{
  "model": "image classifier",
  "width": 384,
  "weight_decay": 0.06
}
Rows from block 9 of a small image classifier, named by matrix and row number. Rows with one number within an expert belong to one neuron, the router's apart. Each number is 200 + 30 x the weight over its row's rms, rounded and kept within 0 to 999. All counts start at 0.
Before each expert's rows are labels from the 100 images, of 14976, where the router gives the expert most weight on average: "responds to" is what is common among them. Only what is clearly more common there than usual is listed. The data: retinal OCT scans (Kermany 2017). In brackets: how many of the 100.
# router: slot weights (model.blocks.9.mlp.router.weight, 16x384, trained with AdamW), inputs 165-219
# up: expert up (model.blocks.9.mlp.up, 8x192x384), inputs 165-219
# down: expert down (model.blocks.9.mlp.down, 8x384x192, transposed), outputs 165-219

# expert 2
responds to: finding: normal (96)
router.4,157,193,216,179,212,166,197,216,205,193,249,212,194,209,167,177,214,180,189,171,195,168,221,132,211,205,213,172,214,205,212,169,213,172,197,193,185,202,170,207,200,157,187,176,166,163,218,150,196,203,183,186,213,181,210
router.5,166,243,197,183,219,201,173,191,252,219,195,213,189,227,222,140,134,184,234,142,190,200,199,177,237,201,209,208,180,187,188,212,181,203,164,174,198,254,213,148,177,210,205,234,225,177,147,220,162,213,202,229,220,251,180
up.0,205,168,190,201,234,190,197,223,154,219,149,203,196,196,185,230,246,206,155,178,197,276,172,206,241,205,132,221,214,182,210,207,153,217,166,197,239,184,167,229,247,148,177,178,201,173,234,181,166,194,178,153,224,167,166
down.0,204,185,226,206,203,150,175,200,250,230,226,194,198,225,210,179,230,253,189,215,226,165,221,160,146,222,228,190,213,240,224,152,203,208,216,208,158,167,222,192,189,208,208,207,240,166,177,158,196,208,222,170,209,208,219
up.1,202,245,165,194,176,154,200,200,198,241,241,217,217,168,209,210,196,206,216,152,209,195,228,182,222,174,227,268,195,255,217,208,172,180,208,155,166,242,206,241,233,217,189,186,199,216,188,161,227,210,172,191,199,190,213
down.1,241,176,211,190,172,166,187,173,194,234,187,193,206,281,189,202,168,192,185,215,220,218,254,180,193,248,262,193,201,184,227,188,242,214,212,191,161,209,223,279,209,179,220,198,212,70,204,209,172,242,211,177,206,194,144
up.2,235,162,227,161,187,216,205,170,196,208,150,194,175,245,173,187,114,195,154,162,184,214,209,230,159,185,201,189,201,164,208,192,205,163,208,189,228,213,164,226,208,200,175,174,214,266,219,180,214,175,190,188,176,210,169
down.2,196,236,169,162,196,195,235,173,207,169,146,219,180,252,227,187,247,208,163,181,151,214,209,189,224,212,281,194,244,231,206,197,220,216,180,195,166,172,255,202,207,208,182,267,240,206,252,261,176,231,192,254,240,175,179
up.3,235,240,167,190,223,250,175,185,246,165,222,184,194,145,168,210,209,178,163,190,212,165,222,248,175,181,216,200,225,191,185,204,190,148,223,262,247,148,219,213,200,195,190,223,213,147,219,133,173,204,212,208,249,168,167
down.3,197,159,191,219,197,162,182,159,188,160,149,181,239,167,159,219,214,193,235,183,237,189,219,206,232,203,233,229,212,188,212,214,193,213,190,192,235,181,215,194,187,228,172,216,169,199,164,198,199,159,255,175,203,201,198
up.4,228,271,191,198,196,227,236,268,203,143,186,193,216,184,238,180,240,179,156,180,194,164,241,215,194,214,219,232,207,202,224,187,167,233,242,175,176,165,188,197,190,194,252,178,182,202,155,186,183,188,163,196,222,224,165
down.4,175,173,215,227,215,242,223,208,190,186,213,178,209,249,249,181,188,214,212,168,211,190,176,181,155,206,167,214,139,138,195,220,235,149,258,230,230,199,192,199,189,206,198,188,236,269,260,201,244,206,215,209,228,162,201
up.5,223,244,178,195,155,207,241,216,243,208,159,199,215,175,203,220,232,195,192,253,191,220,222,220,224,225,284,208,221,176,228,218,213,211,163,184,212,210,174,226,186,221,183,167,221,162,127,189,166,254,246,228,204,215,190
down.5,191,230,201,221,226,192,221,209,206,230,146,166,219,182,226,158,208,209,232,187,195,213,198,240,192,160,311,215,217,187,167,205,209,221,192,227,211,218,200,195,209,184,244,198,244,222,211,210,198,257,207,221,185,188,213
up.6,190,204,206,219,189,251,262,215,225,180,212,237,218,289,238,241,234,196,193,267,190,207,226,213,211,218,287,211,192,126,209,248,242,233,212,230,202,206,172,238,231,185,227,181,252,190,219,215,214,167,194,281,217,217,187
down.6,200,228,218,193,222,215,165,173,175,183,168,207,200,331,199,189,184,207,205,174,177,190,190,202,219,243,151,194,180,217,157,171,237,192,212,192,207,185,237,151,226,194,214,225,189,190,210,193,222,182,196,285,182,204,220
up.7,232,169,215,207,188,251,204,159,160,158,218,206,210,192,200,196,220,205,157,183,211,215,148,199,193,204,197,209,199,187,183,177,167,199,144,164,165,201,161,184,227,214,210,193,241,207,184,204,182,235,183,198,215,215,189
down.7,195,203,173,220,240,233,237,193,215,219,239,212,160,225,229,169,127,214,220,170,185,154,197,218,183,172,229,212,192,155,223,205,218,178,214,212,212,155,253,219,196,249,252,208,215,252,220,211,189,213,217,211,227,203,237

# expert 7
responds to: finding: choroidal neovascularization (81)
router.14,193,227,142,172,248,146,210,179,239,184,211,195,149,186,203,198,193,188,186,189,190,186,172,172,155,211,184,183,133,181,185,207,201,190,183,158,147,219,249,204,211,173,174,207,176,182,154,194,174,229,202,161,171,145,201
router.15,186,242,194,178,211,162,220,183,233,240,209,173,175,214,182,179,140,198,241,167,161,225,221,150,192,215,178,244,191,196,223,201,217,254,179,189,186,220,194,144,170,192,252,215,233,223,224,208,166,258,232,205,188,170,188
up.0,185,242,194,150,228,191,127,203,202,195,191,179,178,171,176,225,203,199,153,194,177,191,192,206,205,185,197,150,204,279,203,144,246,223,213,199,238,177,160,165,187,178,183,235,183,162,232,222,171,168,242,190,162,161,205
down.0,215,151,182,225,165,202,186,171,186,214,293,166,177,138,149,231,203,186,199,231,193,212,267,146,232,159,174,151,221,163,204,221,182,203,259,192,218,185,157,196,202,206,302,175,190,275,177,136,227,214,198,154,141,204,191
up.1,242,190,179,236,194,222,189,210,222,256,219,226,176,212,184,199,199,165,204,198,178,217,243,197,205,206,184,192,183,190,166,191,248,231,231,239,191,191,210,250,222,169,206,152,219,166,184,235,157,163,180,187,202,171,206
down.1,155,212,209,259,195,213,215,124,170,160,159,183,197,177,183,153,137,216,216,215,221,190,156,157,193,251,145,179,191,185,204,173,217,160,133,197,213,175,188,163,229,233,181,229,188,238,224,182,200,213,195,210,198,223,211
up.2,230,212,222,205,190,195,219,133,190,212,230,210,252,218,165,235,204,209,157,140,206,122,149,200,104,229,223,193,174,181,159,198,175,210,263,197,211,233,183,219,243,204,202,200,205,180,227,227,220,235,209,210,243,209,222
down.2,187,212,182,195,224,213,143,179,214,125,199,173,222,173,200,229,176,223,168,326,209,206,167,262,199,168,217,219,214,253,226,214,183,203,231,177,254,214,176,183,202,172,189,156,207,144,268,247,183,222,214,226,217,185,236
up.3,224,178,252,222,237,200,218,218,197,174,162,222,189,182,170,217,192,212,192,258,160,185,166,155,211,192,202,170,185,141,188,208,214,226,159,172,163,215,214,191,198,212,227,198,181,164,213,167,206,148,228,222,222,206,188
down.3,235,212,228,165,172,180,219,156,160,258,125,205,189,235,232,216,298,163,156,284,213,202,201,242,189,177,158,252,186,212,178,223,201,163,199,182,241,179,211,246,172,191,187,204,218,180,247,236,224,218,175,280,228,200,235
up.4,230,154,209,226,149,202,245,173,217,207,222,225,179,234,222,202,209,209,151,237,227,204,169,221,220,209,224,173,205,240,245,195,261,204,246,243,208,236,204,196,158,173,199,215,181,262,198,194,198,219,206,220,201,209,178
down.4,234,181,199,132,201,168,194,171,198,164,203,235,214,200,183,219,166,183,210,174,209,207,207,183,243,203,163,140,229,217,209,228,199,211,195,188,245,225,249,224,178,171,247,183,229,169,215,231,191,186,201,174,203,248,209
up.5,186,179,213,162,232,204,214,183,199,143,146,174,210,239,242,240,256,188,224,224,215,280,204,199,172,186,186,197,206,246,219,186,239,204,193,234,176,155,193,155,217,248,183,195,220,216,196,199,242,174,176,215,217,181,196
down.5,182,197,169,243,190,190,192,222,188,145,253,197,182,219,216,197,159,188,240,146,188,215,192,229,126,227,234,178,208,164,215,261,191,184,188,189,226,211,227,182,195,224,210,218,208,203,185,245,194,161,250,203,240,187,220
up.6,153,192,191,282,206,195,131,196,146,253,143,222,193,194,175,169,186,182,223,202,211,204,161,215,184,186,173,188,179,279,175,167,255,174,221,191,196,161,154,202,169,137,160,183,175,202,139,198,183,253,197,204,162,264,190
down.6,194,211,193,196,217,187,214,208,124,223,178,213,194,214,137,186,195,204,220,180,213,175,190,149,225,180,123,213,236,188,152,207,163,172,225,185,223,182,187,201,220,159,202,188,188,209,172,221,175,198,229,267,210,198,212
up.7,220,229,177,165,214,169,178,161,206,230,251,219,201,208,173,190,200,221,198,153,196,174,169,162,218,194,249,168,195,212,188,189,206,198,272,200,175,223,264,280,236,230,191,214,167,227,173,219,168,199,217,170,281,247,198
down.7,196,207,187,162,148,184,231,146,220,180,219,227,182,170,215,140,208,218,211,232,253,181,194,186,203,190,230,233,175,177,231,217,146,197,214,194,205,189,201,211,208,172,236,161,169,180,178,241,190,220,213,176,196,200,225

# expert 6
responds to: finding: diabetic macular edema (90)
router.12,215,245,190,177,233,206,167,141,242,235,192,162,169,199,179,224,146,195,249,162,228,172,232,231,202,195,168,235,186,180,183,202,213,203,179,167,252,178,197,157,206,181,180,253,195,230,173,259,198,181,212,225,129,208,125
router.13,199,249,221,179,205,238,241,179,250,266,259,223,198,204,212,221,129,201,218,204,214,225,246,206,237,183,177,174,238,154,189,229,238,205,166,155,215,162,215,185,230,185,154,204,208,146,176,208,199,162,212,201,162,240,212
up.0,226,240,173,136,180,205,201,248,196,201,185,204,195,283,179,220,135,184,222,206,234,232,217,230,245,167,196,214,222,192,220,196,153,139,186,182,183,261,198,178,164,164,223,218,236,183,223,159,207,158,192,233,190,218,176
down.0,170,236,187,201,143,175,155,192,188,239,222,232,220,218,194,184,234,171,216,210,166,200,187,256,192,193,163,240,228,223,167,194,158,144,247,207,228,215,176,213,236,196,193,225,196,209,263,205,227,142,195,213,155,191,219
up.1,182,214,171,199,230,195,199,230,203,202,220,188,205,175,144,173,156,173,224,161,159,226,171,222,186,169,159,179,209,212,238,214,183,209,240,191,201,228,240,163,171,186,177,155,220,245,208,188,246,207,185,184,161,224,212
down.1,206,217,189,254,173,188,222,238,241,179,172,167,206,229,144,191,185,211,181,226,195,170,298,182,209,185,196,154,213,273,248,162,144,181,196,186,204,191,124,214,186,238,176,297,198,191,213,221,207,199,228,177,168,189,209
up.2,171,196,211,223,207,156,155,155,196,208,242,196,162,192,195,237,169,182,169,213,149,194,178,181,180,197,151,230,178,153,213,198,182,288,232,206,170,215,212,233,230,211,199,225,255,234,185,160,228,206,194,178,239,199,230
down.2,197,279,162,242,179,211,209,230,225,223,235,221,172,216,227,244,161,201,162,209,217,169,151,199,218,185,272,210,178,192,161,170,174,232,200,219,219,161,239,197,192,199,235,200,216,201,233,229,171,205,237,159,179,180,184
up.3,200,109,189,125,192,157,202,199,204,195,261,228,185,197,201,204,198,196,216,259,212,208,182,152,210,205,201,229,224,201,211,177,207,205,270,161,208,183,208,208,190,182,159,211,193,195,272,211,190,209,150,176,224,199,203
down.3,188,217,177,230,231,207,207,187,215,152,156,215,193,167,207,172,217,163,234,165,253,216,227,163,141,237,239,207,166,259,205,218,181,145,158,228,200,180,215,244,103,155,271,246,176,142,268,199,222,205,197,175,225,174,202
up.4,186,154,189,97,211,189,169,194,204,248,194,173,167,212,162,207,244,174,166,229,132,225,211,215,182,188,151,213,193,180,202,165,199,188,255,191,254,235,175,130,206,167,217,210,189,159,234,203,210,205,164,209,178,176,200
down.4,222,217,171,263,186,178,186,261,156,184,210,166,198,208,210,177,103,196,234,170,253,241,198,157,217,227,257,217,254,218,208,203,165,229,204,213,258,207,157,209,201,163,230,201,193,152,212,248,184,233,172,196,186,188,230
up.5,216,152,209,141,198,217,285,198,169,293,227,160,198,250,209,162,175,210,264,183,199,208,185,199,209,193,148,178,200,228,188,241,166,261,223,235,196,165,259,203,213,225,202,195,184,280,240,192,257,218,191,180,170,207,175
down.5,206,241,178,256,172,194,233,202,237,180,200,195,185,246,238,238,224,204,199,224,172,239,174,244,196,252,227,199,207,220,251,206,190,210,201,215,185,136,185,191,226,223,185,223,229,226,187,160,245,176,241,231,172,185,200
up.6,215,236,185,189,212,190,194,172,186,142,214,207,213,177,168,228,167,213,158,191,205,222,200,224,160,181,182,216,218,206,245,189,213,207,242,218,215,191,194,192,186,191,231,198,184,139,230,226,202,162,206,188,257,172,233
down.6,239,232,198,226,192,153,166,193,175,252,195,184,171,217,257,191,117,208,166,217,205,177,182,171,210,198,217,190,197,201,184,143,155,196,197,183,206,172,184,196,272,166,192,151,192,219,205,171,200,173,209,196,216,264,267
up.7,209,218,210,293,236,227,181,249,168,219,183,213,208,172,162,191,102,207,195,266,244,216,227,201,206,201,194,221,210,187,185,205,199,141,235,181,211,204,198,197,168,219,216,241,155,207,229,211,198,208,111,120,205,238,230
down.7,206,220,175,215,212,247,245,183,192,201,205,191,182,213,249,160,208,196,197,170,209,189,239,200,208,244,201,203,214,228,202,200,164,198,268,209,170,199,224,198,210,218,162,273,157,220,221,195,198,198,219,214,202,154,190