python train.py --model="image classifier" --dataset="retinal OCT scans (Kermany 2017)" --train_examples=49215 --image_size=24 --crop_scale_min=0.5 --horizontal_flip=true --translate=0.06 --color_jitter=0.2 --targets=["finding"] --num_classes=4 --arch="resmlp" --norm="rmsnorm" --norm_position="pre" --activation="gelu" --parallel_block=false --moe="soft" --num_experts=8 --moe_every=1 --expert_mlp_ratio=0.5 --slots_per_expert=2 --shared_expert=false --patch_size=[2, 2] --layers=12 --width=384 --mixing="mixup" --label_smoothing=0.2 --loss="cross_entropy" --optimizer="muon" --muon_scale="match_rms_adamw" --lr=0.0018 --momentum=0.95 --nesterov=true --orthogonalizer="newton_schulz_5" --adamw_lr_other_params=0.0016 --grad_clip=5.0 --steps=26100 --batch_size=64 --epochs=33.9 --lr_schedule="step" --warmup_steps=5220 --weight_decay=0.06 --adamw_weight_decay_other_params=0.01
Rows from block 9 of a small image classifier, named by matrix and row number. Rows with one number within an expert belong to one neuron, the router's apart. Each number is 128 + 24 x the weight over its row's rms, rounded and kept within 0 to 255. All counts start at 0. Numbers have three digits each.
Before each expert's rows are labels from the 100 images, of 14976, where the router gives the expert most weight on average: "responds to" is what is common among them. Only what is clearly more common there than usual is listed. The data: retinal OCT scans (Kermany 2017).
# router: slot weights (model.blocks.9.mlp.router.weight, 16x384, trained with AdamW), inputs 0-54
# up: expert up (model.blocks.9.mlp.up, 8x192x384), inputs 0-54
# down: expert down (model.blocks.9.mlp.down, 8x384x192, transposed), outputs 0-54

# expert 2
responds to: finding: normal
router.4:097098122103147143103125138114121148104111159086126127120135160159114126150089127188104154145105135144134123151139122108167097124132121147102138079116167135102102108
router.5:114140127131109155103175147161121155094117071132118159120116117108152094117131134144098149105133111137136107109156112141141145156125137125092111121105121144107151116
up.0:114132109134107043118116124137128178110135126162132153165121120115162131122085150121087114150112161151117123114165090110134125131153125119122103140113119119137130082
down.0:128135126129144094107139100125111088062148115125130172092128124116104113134148124142205154112148119116125180061131098118166164114133113128107108171120118121136083111
up.1:125141170128179139109156072085130112108138092120192098110115066138139108109172139108150115106105109124108166156164153103175102155116115155117105116081157133126093141
down.1:136136155115145136111117156133120098138084105119086151118118105137135152112082131158112170110121169132101142100135136120085133141150102140085126150108077136062136130
up.2:128132138125111098134093090111122129184144170114101104117095133112128170121133144130184095128135106155130144170136115131114117144146100169155094136134129139155140129
down.2:154154144133093127134133137099127128166093082150104144114145107128199136097154110134118117162109155143126142121126140106119151138136158153099125162116125144112147098
up.3:118145139103183169137113116129095158134162100135102147091056105129144158128106140135172138134164096128091133112107133118159150123145161129168126151109131117136141153
down.3:161138115142109141128122139170121158051098152143145112148106132151099132140156091124142141171113160141184114071147099130124156129127111140155106126087131100139127156
up.4:129129138107205122120118135113172172142100116127102141111128087145173182134124127135105109161121173098124109124100130109130134094123151196117143101126103137132134130
down.4:129121129117047104091196132137117137092132070127110140138111118141106081144114150127111155145149131130106154158131146144128139097115138098092124139186129127134154139
up.5:113143118086113115131092129167129173118148171162102113119115129088141134126141114120140125124125164127134131087124125140105150195127124087091097170166126118117174176
down.5:157105131134130178113117156107164148085147153112120155121132121109167107146115119135122127134150142093149117167115080126117107123121144172144112080105171128115137132
up.6:149143121131154069131139165129140099175153137116131104149159104152126133107145152138119131153126114116103132102117126124116144125125129163175152149142143104137096116
down.6:111103130130114148138164116104144078117074029131131134080123127137138109131138128128060149144116092103145109110100106111158088141124120094105135118129090108139108101
up.7:159115107141119135155115099132108083136119113139064134083113097160120113123107104108160088119150189114144124066122111154151119100150158119142085146134131137107090079
down.7:118119133120143094138140095100140134139101117123160129099058132136083128147125120152108125121111141107120101120127116104147112127102133111140139138154095113109147154
up.8:129122125085120146119161122087086158120130108135161139156129134102131118134120111115129150087131095070144112100124164117139120120114137128136142143104128137140174135
down.8:109082137127086066165198155156122114111121153105093123130122144114137129148110077126139107132135114138151108118127122132167099155140140134121108118126143111064163089
up.9:155135105144087152136134147162124132140093144147139135098123105092129148145122165147112140107128101145130168127139124120169134118154120122138128112113132130136077155
down.9:127142107156118139113133100106118122133150091149098172105127109124122130139171142137114110083144159106153120121147136114148124141124152131132098138138147117105140124
up.10:138173106138111128142106139103124138084091082118081148095191127107128127133132138130135152162133142127161133155086082137104071115125114135164077149096090139114113134
down.10:155094135155143128104084101101141065154129128144176152092071140131125136135088134103146125119119109125100153133126115132150091124173129127145150143065124159162165134
up.11:137108111130123119121111114117184117146065087117101137146134112144126121086142130111171139122112143115134129125109135125107104149190122089162097120081119107135163134
down.11:140153151159142135159151112133144150128110137114151142105132117134131120122139114117095123110115112142110164093134123135190154133126131109117146122144150122125143124
up.12:120139117144141118119139116075147161083128102148126138071114118122127108160094152130149127117157114121124112119130157145129137092118133093156132101086161136117051110
down.12:100120112122124153087122090132145088122150103134122118127118136136143147147137113140106132119128151129137138126132156149143145118112108126137138127149166126133121134
up.13:150124156132182169097107113142165174105128133087121131160156100154116142137147150150143108144143130078125102142072152145125142106075145176081136127156129173117119119
down.13:136153134131095085085151103121155071111181139110081079138116143113105051114086104130114143104099112116135095142131111153134127178106123124141142096153100097130102127
up.14:132113122131087078133137133141096116141163107152095109138114140098131202160130125108125115146102132086112093124129055114139079103107137101145152111088110144132114159
down.14:119131144122089096119120114155125127166107128151167125098174099136142113146089116145187125115096082136162121133102171154136168117133163138116166146106116102107084151

# expert 7
responds to: finding: choroidal neovascularization
router.14:088139127135114135096118125131136144105123065168133109129118090090179109125151108122140138128124119131135118103051119128102114083072087146152103111142136087101147114
router.15:105172094099114152086120171132145160071149071130154113154097116141150113159127147126131161107142094160098127084090149104137130127094101087125091153129094128122161122
up.0:121108099121126112111124188114130160131092130094154099091076142116151153169073079123105092145113100144092157132138143123149103100103117112117120119134143140146185142
down.0:133150111133114125079155133135102138131149162101091120139176124108116141089136109115147115114091163165148132163133135112115157133183147125122095139132144154112113120
up.1:162134125150158182122136111131122110130164126168150097167161121135162136157125134132139155149110138097129151133167113146167091123133114116106153112136170108123081142
down.1:125126139151176120137123149160138110139115117111148126125113153128081110143112109144087120131132117127162130108142180138137141169132161158159134105147155105148131071
up.2:108154092151122112146123102136097128126135106123148116143126124131135105131143107133184125077146134123145158126103120111138134134120138098141147090120099115142121165
down.2:127136127097138133158142124116106123122083163142136133163114118136148153152115131130164135131126092126158145141115126122114109121114134130169156122160124107106147127
up.3:121129165136134103074143128104136110137161107113159135129122163099094117125137190140120146136120140097132176152172109153134113136094136123115125107114146102141122163
down.3:108109143147126135148128121163112162157116137170065136129130142115125105134144143133076144125116112116139115141121109129149120115134105120119099176127188131103143120
up.4:128133146131114126106117099114153097090124158134084128135159085137149158127116168163150136137110133135163101121111118154106154144134124098173104142144118115106110131
down.4:139179111129084132116136120146111115105132139133059083140108146149166088157121111162120169124108127132180145110111131102103123118134154152103133157123156153108153139
up.5:144165125140126101175090180085144126161109150127071108095145122138164113101129109122105163126151128115112142184140069138135132131106133116151152114122102127128147104
down.5:145166154117102163112158139117160123143137147117185141162085121122136155141121142116086089119156133148106134133163081114119134132169108142090115100164156108111125096
up.6:147075120136121108103074109103123105143137121131129158131132131117149120149137172154120163106145120110161119101137118136145151157094143127098159139073121162152072141
down.6:051126136132136137155137075158121139129090151099079109097138137157069107126099121158157160119102136111133155174111118104137107153111136079142108112106119148135137098
up.7:157101107135140132124149105116139134168128165100096157117108163080179119159128136122140177155124140160137135080129114103147135134139135086095114164133168123124109179
down.7:070128134114132119129113125097140141086174146152126140162166131143144128142163132155138127135123110118156132105110080123122115139107121121109108158110097109141111148
up.8:144131128102154099099146111109103102151082160114113153116078118166103139125126146098165093109099121156105138135135106123145104127164104130169101178141143158093191134
down.8:141139123138152173136129134165119128157145162125140105060172166102103164118136124118158152126111129111156119100140114131149121129107125105157104115106118132117167122
up.9:122140129118142140149104099125100142071154156130114130134134152138155168134084051135152126147128125137110067183148155137098125140152139137124142158156104130153128134
down.9:086154142143179172110113166145113152139093122167139130091113165093138138150145111115129132125140102128147138157115101111104126134166094094121175143145141164152139156
up.10:142132151130113163113107092144108139106144106094151179100087115105110121114143121147116148151128155147127129105130102133104101131124158156083128115180114107130146141
down.10:128124124110098107134109122124126088128141148125097141153125126116108130132125136124148138134139135155095113142089121123096136131160146144146125117136124106097141110
up.11:134148112119057124130133072129128170051135154106135111111107087122062132116132141148155092111109106116137125140131164138122122147121157172130143150094136132138139119
down.11:149111136137141139136129099158135141173107102131101146108100141131092111125117127136138167103126146154120123107122117118140104129094133092119132131161111178139101192
up.12:105137131083135120135167119101118139129158121114140108137148148105111147141117141132118078127106127126139118157099100129125103082115146136144066098180144117148163106
down.12:129136153109153124091140123108098097127180174107129154069079146123121100168111134110138141126122117115143148140142106123146121146129111115136130138092117132086095088
up.13:136108138153132115112117093105138129136151121105143106130142101113104134121133176122163151145171136109137121126102131104135133129128122134118100131152087126116128134
down.13:094102152124110106103143145138095094134138106112115131115172093127141113176124090130179089133130148144116141093138169119129126087151126160119145069122158127118131132
up.14:143098118111131135112130202134116086104149139118116123066130131129166132102085148122122115126153110111133112114105137155093139143137133129133103164168146120132090166
down.14:121145145109150073092138114141137143103195086119121131123129132139118115138100124156102153148129136146111092109123179123111143112123132120146152121143144101086125144

# expert 6
responds to: finding: diabetic macular edema
router.12:140114139140117156154152154104141125135095143062129124126120099122123121087118097105071141149150093143113122084135090123117118110090128113130103103101103131129145106
router.13:131153141125125159142126135101137156113099129138136160137101138100149093114144106145076139157154131138137130106175088156158088107136170151107125083145138114130119106
up.0:130101124137101100122107145140142146105167134144129144102118155110131109127100137137135079110112112135171135130146131141100121092123142139117098166123146161124126116
down.0:130124123099109103115107145146142148125122156133161136202165156128126062122151140119122150134111125117131119138099155123156135127141103128142126094109121101140123094
up.1:120122129129158166096106157120105098207176074149141129184140180135119168164134137143149158152096130147132100142179114137118124148128097099115058108099133147114181156
down.1:114152137134109177143117120117144102175126150107110128150119112130109125186172138144090143153107092116111122130139140102104116134121129100146128123105141135123087154
up.2:112126111118076136127143133148115093131173115121077132160078164142142092132082137104097146145154147125115151098081081102092120146130135133128133142124138106111236104
down.2:158131089096123119107050132157149162121082132139150162122138110133123162151148154133085171115137123126136146101129107157168103125148125143113144100135130122106132132
up.3:127142090140119152144128112151115142143156146077112083136168143118097128138140130115124168155142124085150124166159190119113132135076094117137113147165137129125118141
down.3:133105142124141115146129141168071122130130128114162111115100125113111098136125151139079126140111128130133105156109147111130148144124118121101117145143168089126131114
up.4:143177113103104121115181159118110149124102107122121124094184121129120121079146162144142127122113126151122167104114130141154102100140170131130121101134117138115133139
down.4:113147160156152154155087086139156135149119152116134135170085121156102163121113155099105137105159147134122120150131122123093126146144130150097157150089144130169154126
up.5:133126109119169168092116145154170136089124107125148121118142119138112135124159153118058092136172096127128135119089161124095138163124148126176130127100118124142099133
down.5:144152141132162127135099150114107124109115176125119149128196134161147135121125125087205101129129175108120161110128147157140143155162118172115108143127142186163153174
up.6:104124099145179123119158089105131146141125137097202080139116109126128057124132121092116117162154147132127117168166105125106119090142140152126172137123166122136125140
down.6:163184128145100129131161139115111126083124167141134081146107080126127171117107156134169125144118137130148098119131101131148130100145139142086152124170121134123131114
up.7:102109143131125116159099144136137138156119156149144137165109106133133139137118126134137175141148132132099123110128128130136147138130076122135113117174115139117056138
down.7:124172101159143149119158130122123127122122149126109104129101161085120165156117123094139137133173086112141147123112079133148122153139148086165059108105142128132164149
up.8:127161144135128113137134149112140119124139160151133141144141144131130113132142148155124183131133117126128119104122096117082130123066136142083115125112167107124124141
down.8:122124118115148106132140151125114127150123156136151106141106136152105143125185123156099124123111127122142120098123120136118129106143108102124172090112123122131104161
up.9:138168125123138151139110126116106136146195159153142134158150133108092102123162114117110100155088109140114125129135089099131107146128140120127158130093162126125131095
down.9:114113150156161155135074120145099151132150075128112140138147099137092151149122118141146120137150120130115176135140103113107142115122159147111116125072144157168090098
up.10:143140140102161162135096088156151164148082162145171093163119123134140173100144168130141087128128105148101137126085110128145147142115124126121143125168167127115138113
down.10:131127137112141151173142142132145142119093104135105128083137156167111117169148162139110120130119146104133139106137171107090122109132112106173156133144162131158090138
up.11:148132155123090138117126173124104119115096118126117114086142147119167129101139166126088155142176145137138155159135156129143155126134133141116144129117150134136127129
down.11:102152143109154130085137144120162097129112214124083151137139155136158142108100106133126103144135101130096104130130096157106108154145079115088173125117136098124041169
up.12:108106149119149159100123133123147130111122132124111140152149146140105127103160144141150127115127114131120139106149111135134100143136166105163146108189142131105120131
down.12:125146159150176151103136142138163151114068123158060121164140081130118147116121095140112146121120102091099118134129141145139178120167099125118151183094117137116151137
up.13:099119131151198149131141127121124123160081148126074142112162165150081142143111114098125098093137159120115120080148138126101133135128125137124175128062166147116119157
down.13:088173101146134095150106156111146100130149106125132106090153173140118133124147135158141161089127135153126129191138181135135064115104122152133159122161159139108137174
up.14:109149162150146135119119132096132125119076120127127106105157101105121092148104149113146135119112143111143120135149166135106115120134135087071144105108132108124134113
down.14:121074114119101144111153162161126098110112167137160140106137106110126107091115136105070134125130113119130129073116158132128175116103096079135137125135158126106115119